{
  "arch": "unet",
  "model": "image diffusion model",
  "dataset": "retinal OCT scans (Kermany 2017)",
  "train_examples": 98430,
  "image_size": 48,
  "horizontal_flip": true,
  "conditioning": "none",
  "objective": "edm",
  "cond_dim": 128,
  "norm": "groupnorm",
  "activation": "silu",
  "weight_standardization": false,
  "pixel_unshuffle": 2,
  "widths": [96, 192, 288],
  "blocks_per_level": 3,
  "scale_shift_norm": false,
  "dropout": 0.1,
  "attention": false,
  "upsampling": "transposed_conv",
  "init": "trunc_normal_002",
  "residual_init": "none",
  "optimizer": "adamw",
  "lr": 0.0021,
  "beta1": 0.85,
  "beta2": 0.95,
  "eps": 1e-06,
  "steps": 14200,
  "batch_size": 128,
  "epochs": 18.5,
  "lr_schedule": "cosine",
  "final_lr_fraction": 0.01,
  "warmup_steps": 420,
  "weight_decay": 0.1
}
Rows from block 2 of a small image diffusion model, named by matrix and row number. Rows with one number belong to one channel. Each number is 50 + 12 x the weight over its row's rms, rounded and kept within 0 to 99. All counts start at 0.
Before each channel's rows are labels from the 100 images, of 14976 (inputs lightly noised), where the channel reaches its highest value: "patch colour" is the nearest of a few named colours to the mean colour under the peak. Only what is clearly more common there than usual is listed. The data: retinal OCT scans (Kermany 2017).
# convs0: first 3x3 conv (model.enc.0.2.convs.0.weight, 96x96x3x3, each kernel summed), inputs 0-95
# convs1: second 3x3 conv (model.enc.0.2.convs.1.weight, 96x96x3x3, transposed, each kernel summed), outputs 0-95

patch colour: white
convs0.80:33 53 54 52 76 42 34 38 50 53 36 30 35 66 41 50 59 62 39 46 42 82 51 46 53 66 62 30 40 63 52 55 57 29 50 56 40 30 35 40 55 66 82 47 67 32 47 61 55 37 50 43 47 38 51 53 46 47 32 36 55 59 58 47 45 26 63 38 40 44 49 43 67 62 47 44 52 42 45 35 49 64 47 74 52 33 58 46 57 53 23 54 56 56 62 60
convs1.80:78 46 51 39 64 58 61 56 39 56 69 51 50 38 59 70 62 63 60 37 39 60 47 51 63 60 46 64 52 41 72 40 74 68 58 35 72 63 65 55 57 46 38 53 38 67 17 38 49 42 47 50 33 52 73 47 58 35 56 60 71 65 31 70 43 71 39 64 62 59 34 37 56 38 47 51 49 37 38 50 62 54 53 52 52 59 49 52 52 49 60 70 53 49 55 55

patch colour: grey
convs0.45:40 53 50 50 58 68 65 55 66 54 58 50 42 40 35 48 48 52 32 41 37 32 60 34 52 59 32 47 28 46 33 43 34 16 68 48 48 37 39 56 52 40 50 27 36 40 20 31 09 28 36 54 20 49 42 41 37 48 55 48 60 46 53 42 48 52 44 51 35 59 29 59 45 59 47 33 59 49 52 51 49 49 46 45 62 47 52 43 47 63 52 48 52 50 53 43
convs1.45:25 53 47 35 30 51 53 49 54 39 47 35 48 39 48 41 65 34 48 34 38 66 53 58 41 42 44 60 55 44 40 38 55 68 32 59 43 45 26 37 44 57 54 28 52 46 46 68 45 38 62 42 48 54 43 56 37 64 29 53 46 53 51 30 43 22 65 46 55 47 33 24 57 60 46 45 73 60 68 34 60 35 65 55 54 41 50 65 53 84 35 45 56 51 44 60

patch colour: white; grey
convs0.11:25 43 61 47 52 27 54 49 55 32 43 40 36 58 44 31 22 33 53 15 37 59 52 43 54 48 57 38 23 44 50 52 55 43 55 44 50 33 45 13 30 49 46 58 50 47 45 42 50 41 58 47 41 59 36 55 27 48 36 24 49 52 40 34 45 61 57 42 40 35 54 60 48 43 43 52 37 51 54 49 59 35 50 54 49 53 54 47 48 17 42 40 49 51 33 55
convs1.11:76 63 49 53 20 45 48 33 40 40 56 38 66 51 42 25 53 18 46 29 39 42 26 34 44 63 27 39 42 52 28 54 56 74 30 43 56 70 48 41 45 55 47 51 44 55 47 66 56 38 36 46 44 48 30 39 62 44 57 49 58 50 60 71 54 42 39 66 51 38 53 33 34 51 44 44 28 55 48 62 48 42 52 46 53 61 42 60 50 43 54 65 56 49 45 50

patch colour: white
convs0.47:22 35 48 44 38 68 55 55 43 56 39 58 36 53 45 20 40 28 53 33 47 54 60 52 47 52 58 48 26 41 46 45 49 49 62 54 35 31 46 36 48 58 27 59 45 48 40 52 47 41 60 58 42 45 57 48 37 53 35 44 52 55 46 00 42 39 57 42 59 54 65 45 53 41 51 56 49 30 48 49 31 39 59 47 51 54 39 35 53 45 63 44 55 54 31 47
convs1.47:45 55 56 60 36 57 56 54 71 38 56 55 43 42 66 14 50 68 62 48 36 58 44 26 45 40 49 53 66 59 48 52 60 70 46 50 49 62 64 42 40 50 44 46 65 53 57 75 53 64 46 47 46 38 66 54 64 32 55 47 48 30 58 31 51 38 69 47 05 45 28 30 50 62 57 56 39 55 54 55 66 46 43 63 52 44 61 52 60 48 59 65 64 47 58 51

patch colour: white
convs0.24:44 39 36 48 52 49 43 48 44 01 40 61 40 22 58 49 44 51 29 47 23 44 48 56 53 25 52 42 43 50 46 53 46 47 51 40 45 53 61 39 08 26 43 35 55 39 37 42 44 46 30 26 44 47 33 41 32 49 39 23 47 51 46 54 50 49 33 54 50 45 49 54 55 49 51 60 41 44 38 48 42 58 51 47 42 57 54 40 44 40 53 37 50 38 39 42
convs1.24:45 57 59 57 25 65 44 45 43 31 55 49 32 34 58 28 68 55 45 55 13 65 34 54 56 50 50 29 44 54 24 54 63 81 50 41 42 57 60 59 32 62 77 58 45 52 52 41 48 60 57 52 50 28 32 52 48 52 52 46 57 48 61 52 53 40 46 56 63 49 66 49 41 25 48 53 49 40 64 52 55 33 44 35 49 61 51 64 41 23 35 60 48 47 48 58

patch colour: grey
convs0.92:50 39 33 60 65 63 29 39 58 50 54 46 61 58 54 53 47 52 68 67 47 48 45 48 51 49 31 60 62 48 64 40 47 48 41 43 61 50 54 73 51 55 52 35 48 46 36 55 42 34 72 55 50 37 46 43 46 47 59 51 60 53 47 57 00 48 71 57 57 34 51 43 64 58 31 43 25 35 47 35 52 29 53 58 49 57 58 51 69 54 63 57 46 51 40 47
convs1.92:52 48 57 56 49 47 53 62 51 49 58 50 54 28 17 57 58 61 51 44 44 41 49 45 37 74 58 36 41 69 42 53 62 66 28 44 62 51 37 56 52 52 50 49 50 54 62 51 59 27 61 44 39 38 56 52 47 34 36 51 56 51 46 37 55 66 50 63 75 39 52 45 38 64 62 52 88 65 21 63 43 50 29 35 37 20 45 45 49 41 50 62 70 45 46 50

patch colour: grey
convs0.39:42 46 57 57 60 65 52 53 44 47 41 52 51 64 57 53 71 42 65 44 61 70 62 60 48 62 59 50 55 36 53 66 66 47 72 54 51 40 41 43 44 61 42 65 68 56 38 69 55 44 64 45 62 65 45 39 59 58 41 49 59 81 73 51 50 69 71 63 64 54 61 71 61 49 75 48 53 49 58 67 63 31 44 37 48 39 58 60 64 46 43 55 23 67 74 57
convs1.39:36 53 52 43 59 45 52 46 16 47 38 34 42 46 59 46 41 59 60 64 39 65 48 50 55 49 41 48 46 78 59 59 61 71 47 28 42 67 66 54 37 47 66 51 46 35 62 62 42 45 36 49 61 37 33 62 55 60 59 51 52 45 40 45 47 45 47 53 47 43 59 40 53 66 55 41 34 53 39 47 34 42 64 28 58 23 42 24 55 67 42 20 50 52 21 43