A small image diffusion model, trained from scratch: activation silu.
Rows from block 3 of a small image diffusion model, named by matrix and row number. Rows with one number belong to one channel. Each number is 128 + 24 x the weight over its row's rms, rounded and kept within 0 to 255. All counts start at 0. Numbers have three digits each. After the name is the row's rms in percent of the matrix's.
Before each channel's rows are labels from the 100 images, of 14976 (inputs lightly noised), where the channel reaches its highest value: "colour at peak" is the nearest of a few named colours to the mean colour under the peak. Only what is clearly more common there than usual is listed. The data: retinal OCT scans (Kermany 2017). In brackets: how many of the 100.
# convs0: first 3x3 conv (model.enc.1.0.convs.0.weight, 192x192x3x3, each kernel summed), inputs 0-95
# convs1: second 3x3 conv (model.enc.1.0.convs.1.weight, 192x192x3x3, transposed, each kernel summed), outputs 0-95

colour at peak: grey (100)
convs0.175 106:105142129112125101121103143109098099114122096120084126126113097131141113146092099124157127184100147122123130143144146130141126155156120154138119133133128111124133117151117123131106120134124118132129109153131114125149108092073089136091104096132103099098091088119110084155116105118115101088
convs1.175 090:132126091128119119135132136124181128083105127113114151092145116097128143121138150114096175135142146184137121133129153157126142102133115075152139130151160124158128123092134109113156143137077115134162131183100122104123126112155131108147126145150099162114137111153126150149133063109119148089

colour at peak: grey (100)
convs0.97 087:102117140109090122098114125089133117090101090154085107101080117142135117109120112122128107092146129102112148083116141078096128109144155131109094110133097091096095114154119139084149106078085114135096117113126131119137141120076112158091117122147120129122145130181092112092113118105152115123
convs1.97 103:112138121120097068119136110141117113138095127129105122086143149135100125102127103128084141102143116142094090101091162148118128085130123111142138099210159115220101136123149088166132147128110103138077166135096110114137110143140129119126103104138156153114120135131151140105146152149110179127

colour at peak: grey (95)
convs0.86 155:124168144151137131103185152080105099108129084155097134140133143105148122161114126118142137173140125097101103141131143111152120164116157131129103192108155127113123113142135145104131109118119172151112155122133135140150102142132089144095163126158107148149199141153113101157098113148138132115
convs1.86 136:137127130108135124142138110162146142137154143118123097134139142131114128153140143155136106106185130177144137137125130168127137125093124125182156121118161187146166173107131130140172137145085092122176136090137131118088132107157110120170116123144138144123123134109165129021128120109105137155

colour at peak: grey (73)
convs0.152 145:145146166131152146132110128132125137129151127132113103153145134119177135127123080111101083078092094102113121120103081087081104116089096098100090085141147095112152109094116093109117110092115130096120113088131100119094120095132107121120128114106105102094171131137129113148107126082127098141
convs1.152 133:153125090130113125150140127091093154155111164104112145100136153123109125114174110162156140118105155110179113120144168156152170088171141151133177115142130146166130125116129136182126132157167122140101179156111144147176143125165133162094107157146157141113157122136102153112141134146110150148

colour at peak: grey (75)
convs0.148 084:126139119134112113128118123101129120130115117152085153129140138160154138094108160149136155124160137161113121106131124139155121137143119145148113166126106146136083114134134156132121138162131154141153105148103115178140147131147173130110151116115130111165127127144105137153149118149141170127
convs1.148 092:125115124116136129107096114114079131065114122127068100132128099096111119135152130166125136093081156112137129119127120113131126101108156101141110127143140110153132155100133092086126101103079135106120141086094120096121109092122082103136114110084129155106117113122140115090106095130104095091

colour at peak: grey (100)
convs0.158 060:164114168177107107127169134097108100130115098154108130107135154144145107088128159132149175101158140156130128089108125130124137116129142132175115109149133166141082126122139174135122121157112098161156137114105136147145117159142110166108142157155115130123149172142087139133124175109135136095
convs1.158 055:138088148113138140131106119100115160089141149144065114134129102107099138144144140176132151081116171101175170137166133108157149124152139090163153184126127118140125095117137079136165146148136147116134113105113091127107136102112124101149142092062113106138109122145146109124123116089131088130

colour at peak: grey (84)
convs0.115 107:065125132097102169101134102097127149096102150121081128146073087098113128121157127148119124023098149116157172090128115119150133129129154093155139114120140113142137127105139107144136163101127133122124154134120135112128147138138113102126143127131133181129150103137125125092167067136154144145
convs1.115 098:106158076141114079123143131124141108168107085151121109110124134142147123112125106093117136105120109143067114127112129148129127136139101122173120126191159137167119121144137124173146161114060179167118126139125087097128102142117140108114166114142113133137139116133116123158122124120140107082

colour at peak: grey (87)
convs0.73 080:163160091148148173136167158149086137086133166085165146129152118134090097102109151122135099075140104131154110112113120122093110196108115124176135096139097149135131130092111137141120110145146139133132141110100123101123136143191152145130131156166132146079149138152127137070142150127123143122
convs1.73 072:143096191116143125152130134114134134164161124166107125147131123122135128171123079177109122134122146098134168134155160099132140169136153148136137186070126112099155109155119122136116123101165134125107093121158116150121119107108114091133153102111139072169108134119130090153151135106140080132

colour at peak: white (52)
convs0.173 078:135133113113122115142146146142088102098122153063131125110126117135092094131110121092122084098118093125123089103118130132075106150125104134117140021128084117128101128099091127137136127118142104108131136117117125110120122148148113141117100160178154137082106132130109147069135169126121113129
convs1.173 094:143124168141136139145123144129168136139150121205127145140143123129161146145145113166118151142103159116135182156160141116158156141143139115148135221150108091158164116150134115177144137113159162162119121137151117132108134105109116087179177119126118081178122136120139100178136138091153120143

colour at peak: grey (74)
convs0.129 097:129158085129138129127154153135136130089114151156135153118145103119122119079102094096119140150135116146123115097091094131123120165140115149141117126130106134170120138135107157128178115163096125135147117149096110076130125173144106140106162109154139154120093114136074124142117040157107117113
convs1.129 124:133147193114171149130117167154104126125178116136107110185147130121122158159119156144131120170134137140106146155159135134120121123112101162112127102050143136107165144133128128076085164132111119073158148103146139143099116085129114129125128136128113112109151122128192110130125121109116159176

colour at peak: grey (82)
convs0.80 092:093125085062161122104107128162117129208183101092122132143152130083106146168168141129120085198168116105136148149138142125136124106126137103118135134155168112128182136160098109115158127115137110125108153131166138095118106128113149082151118116135132117145110097116154138107132097141152124135
convs1.80 085:134147136146110077146138126149081104153115082119111088127107120123153114114081085082114103055131116121083115100113107110100115137140113140109114092116133146120151139109128130195105148116108145187119107137164121170154145111129137135108143130141122124113113151088092126148146085117147136132

colour at peak: grey (78)
convs0.33 082:152141133153111154133191126139131150185125158096159156117130121125119114094122118116139126087112117150116130121122088144102117090112163145130123109099134177115107138079124156163072115179158120187141138126069137102125139197164113127157160132163144147136110134103162139124155106128112137125
convs1.33 067:156123140149135159137105132111086154146113141143125110128122099133106103128142069176126146076099155094152143122131144092165154152129127122133105145107117071138131112123143118099131125074139136114123112126111117171162123103114142122111150125090105100142115121146097108139115113118131107114

colour at peak: grey (92)
convs0.161 084:154166126155132117136156147113091123099143133079117136121115146132096105165105141103139134127163124131104111104121140142073104152118140132121150064168105156133165141111115141145101126135149053129107130104119136111114128163149123139114034163157154140092174148154139148116125138142133126120
convs1.161 088:139107172124105138136116132085151132124118140205130144117134106121132137130163091156101139134095127102129160120129124094152147120139115127150128186172119088188108084144146127154124149086162116134134142154116102151111115131102125091129175081114126090143100131133115101147128136099139110095

colour at peak: white (88)
convs0.132 091:135157091148116140123146137114154141099099154162134156106121108138110118053136123115119146088140121146139126079088094124145119138145123139144120157123098128170123129101108156130139110148105146146150126133081115094134109179153132129101150108139130152135116116138049126080105088135095138115
convs1.132 102:130128194096155144118117153179112127131151118101126084161147132133117138143089162099135092154148103113107127162150138101102104096107106154067100097074133150102128142141128129085081151147139089107140122102162128148116113097097116134128117119135126126104121113127150109113122128106124166164

colour at peak: grey (91)
convs0.76 086:168145141163104125137158121098137141171140130153107115130125121121110134079118155158145164108133136141124144106127127114156125153144137137150120186129091131149131118111132132155102126163141137171131108134071121120157121129182113119143141099155123121167125132116139117119135096151113138140
convs1.76 066:131119107101142135121105127125082122077109113104106096116131108109101105131140110137123128123075132108124121116121127139117127096118140103111121098109134126131143165097133097090111128119097119106131138118099125116109122092120130096113131126095117134103095109124126148075116089157106089111

colour at peak: grey (50); white (49)
convs0.47 067:138171138132117160146131129159122146137130148094159109116106131137101124082102103126146121035083126159154113101139104126116123133107117128161121079088115145110139132071130117165093117164160140141171160120102114104143132115157136149175154142154123135102188129123161131133146124110104107130
convs1.47 055:129126144120119139119141126102115145161133158130131161118137153121100122108104130112144129135151129098152113094106159082123123106160141119097121101080107118151101107148124128118105123101162121126105081135123124138174156192122130172083102131094140169169123125172093143161141172164158149113

colour at peak: grey (94)
convs0.187 080:133113143133101081132099143100122106045099099138124129106127108133127107108119107153134177196124160121160147143131153125157148168177120146141130136113122097161134132186157136141134118130136123124135145169148128159180126107090098161108118133133113105124092140113066119083122153124123114116
convs1.187 077:134119144112147160123109115156153129109134168153107120125112106138141131152119190118144150130152146172162161151159102135130130122133097107123136130118106174120171123106114132125143164165105153128163110114130085099071114104147121087141161114083094124128119114114170114174109141072114156138

colour at peak: white (31)
convs0.112 061:150124154152110120118201122119101127132133131079134096116100112121086117143124131128151141134116127123126114143126131117099110145121151130138127063116108128125155133087139127171078116124134119150100124105111126111122129131140120147169100143188128163087163137127144126105145116099120104143
convs1.112 073:129122136130115152134113134094165143130108154192126164124143109137123151133159081142109164123108144121138163131135163128154154150164116092160155167169114103178143114164142114145164157117113148130128105154117099153119143129119153110142189112101135115152104132128131127176140119118144108121

colour at peak: grey (57); white (28)
convs0.2 091:188155133205149156139131173148116129145129148115126125103114155134096106118090159094131142144152110159119086121105121120092108180124090144123113114149087150139120110105121140143129103154132113115151123128089100081122133131189065173149100157135144127117176160155128132065108152125111132118
convs1.2 078:127100145106129132111125113087153130177139136134117122126114101122114118160126084168129134134134149061138159136130150099148129125139147086100138144149150123152132111146142089142089125102152100119056139098140125124137128124124104120108150104066061114160130134152120106103141150094132083106

colour at peak: white (92)
convs0.92 143:123157153136148115120187155114109115165124097046101131139147144120123125159120121115153092184119110112087121139137131122102115137117156141134121124145151131114137114132102140127107100135113118151111128128104133119134117160079098116117081109152128150104152088122142107091116105116115106089
convs1.92 125:151114118135124145142134118142130155159129148102111091137105101144144125138133094158136170087178153161147146116139132170150153145123119123150154115131122154177163156119171143158155190151124157142145161158117136169138144112177123130152128146139124121131107156105154151111147065090119146156