From a checkpoint of a small image diffusion model.
Data: 98430 training examples, 18.5 epochs.
Rows from block 5 of a small image diffusion model, named by matrix and row number. Rows with one number belong to one channel. Each number is 128 + 24 x the weight over its row's rms, rounded and kept within 0 to 255. All counts start at 0.
After each channel's rows are labels from the 100 images, of 14976 (inputs lightly noised), where the channel reaches its highest value: "strongest on" is what is common among them. Only what is clearly more common there than usual is listed. The data: retinal OCT scans (Kermany 2017).
# convs0: first 3x3 conv (model.enc.1.2.convs.0.weight, 192x192x3x3, each kernel summed), inputs 0-95
# convs1: second 3x3 conv (model.enc.1.2.convs.1.weight, 192x192x3x3, transposed, each kernel summed), outputs 0-95

convs0.90 [133 118 121 116 136 147 128 154 128 142  46 125 125 141 130 119 102 125 149 127 105  74  69 128 168  81  95  98 130 112  71 137  98  96 145 111  95 127 137 144 136 124 115 168  89 175 110 110  76 119 191 151 123 119 130 151 105 156 154 123 130 152 159 105 133 139 129 138 159  82 131 133 110 125 126 136 152 141  71 129 143 145 125  78 134 139 140 150 131 128 150  98 129 141 146 162]
convs1.90 [105  91 129 108 105 134 112  75  91 104 136 138 144 134 136 151 113 175 147 149 142  93 133 138 159 145 167 130 139 111 110 137 122 107 140 126 136 100 161 107 150 132  88 164 168 112 110 144 170 116  84 106  95 176 120 181 144  80 158  92 139 114 147 116 154 136 165 165 132 139 144 156 133 115 164 178 145 167 124 111 110 127 130 136 129  98 142 110 131 172 149 123 162 137 160 163]
strongest on: finding: choroidal neovascularization

convs0.99 [132 128 158 148 114 128 139 150 146  80  99 131 127 112 132  88 109 142 109 150 166 147 163 129 102  81  99 144 143 113 126 116 131  97 132 101 107 105 128 120  97 114  87 132 161 122 111 108  69 114 113 104 103  97 122 137 110 134 145  75  92 115 151 162 144  93 134  84 118 138 186 116 146 179 137 142 161  88 107 166 178 114 155 106 173 140 137  79 135 133 148 182  99 129  91 136]
convs1.99 [133  97 176 104 133 169 115 106 112 116 146 141 152 137 142 166 118 134 133 131 151 140 162 154 111 130 176 118 109 118  97 122 113 139 163 114 129 115 117  95 156 129 116  90 122  92 133 117 175 113 104  95 139 108 106 138 126  61  84 197 133  77 158 121 133 164 130 106 108 124 113 128 109 109  56 110 112 167 104 102 107 120 147 157 127 124 146 127 130 128  91 190 138 160 152 142]
strongest on: finding: diabetic macular edema

convs0.77 [125 116 151 122 129 120 128 120 149  86 123 123 158 142 134 110  97 110 115 170 156 137 129 135  99  80 145 151 115 124 112  84 135 113 138 115  92 107 101  94 104 122 116  92 146 157 111 111  83 152 100 105 126 135 134 137 129 140 162  93 146 144 170 153 144 133 170 132 128 150 152 111 112 116 102  70 116  96 134 138 140  88 117 134 153 107 154 131 129 115  92 173  70 105 156 148]
convs1.77 [112 104  96 125 125 130 118 125 119 110 116 123 123 118 118 125 117 116 115 141 146 124 137 117 119 110 155 109 138 135  84 136 123 115 124 112 121  98 142 115 147 128  91 102 100  74 125 127  99 106 119  90 174 146 124 149 113  48 112  82 177 102  80  93 163 118 117  75  76  74 116 121 114  65 106 111  87 118 100  91  84 103 137 145  98 110  99 112 111 141 103  91 130 139 122 142]
strongest on: finding: choroidal neovascularization; finding: diabetic macular edema

convs0.49 [111 129 140 102 149  79 137 147 124 149 141 118 117 141  95 107 130 137 154 118 110 147 119 148 125 117 142  78 112 129 132 158 102 170  97 116 177 121 112 135 143 145 135 109 113 103 135 143 134 132 135 146 153 126 128 136 128 131 146 148 147 159 107 102 142 175  95 127 133  93 164 108 121 115  82 112  65 143 134 117 140 121  94 121  74 119  76 129 132  54 131  98  91 111 147 128]
convs1.49 [156 102 135 125 107 120 126 134 115 160 127 137  70 130 142 101 102 147 110 129 128 118  89 112 119 137 195 147 179 137 125  89 141 131 156 139 114 145 151 113 131 139 126 142 157 142 128 155 104 123 156 165 124 168 142 145 126 142 139 103 138 166 133  90 157 158 134 136 121 162 123 148 110 149 157 125 154 130  93 132 116 125 138 101 126 122 147 128 105 106 109 117 112 137 140 137]
strongest on: finding: normal

convs0.50 [102 131 180 133 119 137 124 152 117  97 114 132 149 104 127  95 151 123 137 138 141 138 185 116 162 153 115 166 136 135 114 128 133 128 128 155 115 133 116 128 126 122 130 120 168 156 132 109 129 171 103 153  82  86 136 129 146 150 129 140 120 137 163 151 131 120 176 135 141 140 164 118 116 118 134 182 108  97 140 168 158 132 133  96 172 124 145 125 127 190 148 158  92 144 102 190]
convs1.50 [125 138 148 117 110 153 164 117 126 148 120 144 111 133 153 144  73 110 145 117 125 113 113 153 139  90 142  94 139 120 130 130 135 148 147 114 109 117 150 114 123 131 121 143 106  81 105 121  76  39 136  98 119 150 111 112 122  95 104 145 169 129  69  76 135 202 110 117 110 111 112 120 153 124  81 102 113 139  72 113 117 120 128 144 121 142 124 108 123 178 124  66 162 147 126 152]
strongest on: finding: choroidal neovascularization

convs0.26 [121 145 120 142 110 110 157 103 115 121 170 136  95 137 139 161 144  96 143 147 144 136 148 133 113 147 122 137 101 127 144 103 114 167 158 121 135  99 140 134 132 140 118 124  85 106 120 116 184 115 172 111 138 130 123 104 125  83 133 148 170 134 121 149 129 191 134  98 158 109 136 104 128  92 164 149 136 156 176 142 113 124 138 157 167 143 137  97 123 158 118  91 152 111 112 174]
convs1.26 [128 115 114 131 122 137 138 141 138 114  81 107 128 130 109  87 117 108 110 118 117 107  67 100 127 104 138 139 122 136 166 132 135 121 134 144  93 146 133 117  96 108 154  99 130 145 127 115  73 140  92 142 149 118 133 101 140 161  55  70 106 130 124 132  98 143 106 100 104 115 112 160 149 135 114 133 130 114  70 147 135 112 118  88 115 112 106 146 127  60 126 111 136 114 113 111]
strongest on: finding: diabetic macular edema

convs0.73 [145 117 133 136 112 119 115 118 123 115 158 133 121  92 139 208 127 150 104 137 143 138 132 125 120 109 180 134 115 161 148 148 136 146 157 128 134 136 121 121 140 134 127 151 107 156 142 142 165 135 149 126 130 126  94 130 122 154 134 130 106 137 169 140 114 159 139 130 145  94 110 118 123 112 135  98 134 129 175 125 115 116  92 195 122 139 157  94 141 130 122 203 101 141 235 141]
convs1.73 [132 128 125 182 135 132  93 131 113  95  95 120 107  95 142 111  90  96 127 113 133 135  82  99 112 127 111 100 159 118 106 124 133 113 131 114  77 125 108 117 126 136 113 126 114 114 103 111  88 110 141 151  93 133 137  95 108 143 162 104 117 138 106 101 159  84 119  84 116 120 135 149 134 105 153 107 135  88  80 133 141 132 132  88 103 146  98  80 131 102 130 127 113 106 112 112]
strongest on: finding: diabetic macular edema

convs0.82 [107 121 119 118 115 163 127 133 116 163 139 146 109 139 148  66  78 179 139 106 119  89 100 135 116 127 112  93 146 130 113 132 129 119 164 124 107 146 114 132 154 129  79 169 145 136 121 115  93 142 171 146 105 133 124 134 103 152 108 130 104 168 171  88 125 151 165 152 105  86 141 114 113 167  89 175 135 126  88 141 142 124 125  98 131 136 143 127 121 162 134 178 116 157 131 127]
convs1.82 [121  66 171  95  96 140 140  75 108  94 120 120 126 119 115  91 123 161 117 152 113 132 141 169 141 114 112 143 115 134  85 136 134 113 112 167 109 154 144 126 125 127  80 143 191 140 135 149 135 146  84  95 112  88  46 155 136 106 105 118 161 109 122  63 143 111 100 141 170 164 153 110  98 159  62 167 118 135 116 106  99 108 143 108 107 122 173  99 102 124 138 120 128 116  83 100]
strongest on: finding: choroidal neovascularization

convs0.144 [120 134 140 125 134 111 139 139 139  96 189 116 116 144 114 121 155 156 124 150 129 100 193 110 128 128 103 134 101 129 124 173 109 137 117 151  96 122 141 100 128 140 158 132 135 154  90 111 138 100 103 135 104 108  94 110 112 139  95  94  85 140 114 147 121 113  89 125 138 100 117 119 128 133 135 144 110 125 130 142 122 133 103 120 119 136 121 112 116 199 126  93 138 146  67 151]
convs1.144 [121 140 140 122 120 141 155 150 145 134  81 121 102 130 126 120 117 132 130 154 114 113  48 143 100 104 125 128 117 118 134  99 123 102 108 115 119 107 135 136 119 103 145 126 160  93 119 104 100  63 111 118 158 130 173 114 124 135  71 128 149  68 131  90 152 169 134  97  98 158 147 131 142 120 107 127 141 127  95 134 141 104 161 108 132 126 159 122 137 129 130 104 142 113 156 134]
strongest on: finding: choroidal neovascularization

convs0.59 [ 95 110 112  80 118 144 133 138  87 129  69 127 123 131 124 105 111 154 121 139 131 138  77 161 155 125  88 123 120  83  83 150  93 126 115 120 101 138 122 171 116 123 143 154 112 156 114 152  72 158 146 147 109 140 106 170  84 141 121 153 135 142 140 144 128 105 156 134 100 117  97 103  98 119  97 159  67 139 121 124 128 130 100  89  88 116 139 136 126 137 135 162 109 143 134 148]
convs1.59 [120 123 120 140 114 112 104 113 118 124 132 124 102 113 120 181 115  95 129 130 151 105 174 152 153 113 143 103 135 133 126 112 127 127 130 124 117 120 138 121 130 124 122 127 113  86  88 125 123 152 143 109 143 213 131 168 146  39 196 120 197 146 101 123 173 143 132 122 139 134  99 140 135 144 136 118 114 150 142 119  85 108 128 131 182 117 157 134 148 161 125 102 116 118 162 164]
strongest on: finding: choroidal neovascularization

convs0.60 [102 124 120 117 119  86 117 140 114 129 161 115  88 134  74 107 114 131 150 110 133  88 102 152 107 112 136 102 137 115 154 125 124 170 103 118 129 148 113 152 136 137 126 130 109 138 144 112 119 111 130 130 142 116 133 146 113 130 140 130  94 176  99  86 143 162  83 111 143 119  95 132 131 110 132  95 129 128  74 126 120 133  98 130 127 119  96 128 146  55 106  97 125 121  99 111]
convs1.60 [127  99 114 130 104 138  96 134 117 118 121 152  86 109 154  94 103 120 120 128 108 131 111 120 107 150 130 117 175 134 129 135 137 133 133 120  95 134 132 115 143 134  87 128 137 134 105 122  75  93 207 171  95 131 174 153 137 135 158 105 132 173 124  80 156 205 160 132 155 149 130 159 134  93 166  93 172 133  69 151 126 138 150  97 120 143 122 104 135 134 123  63 138 146 121 108]
strongest on: finding: normal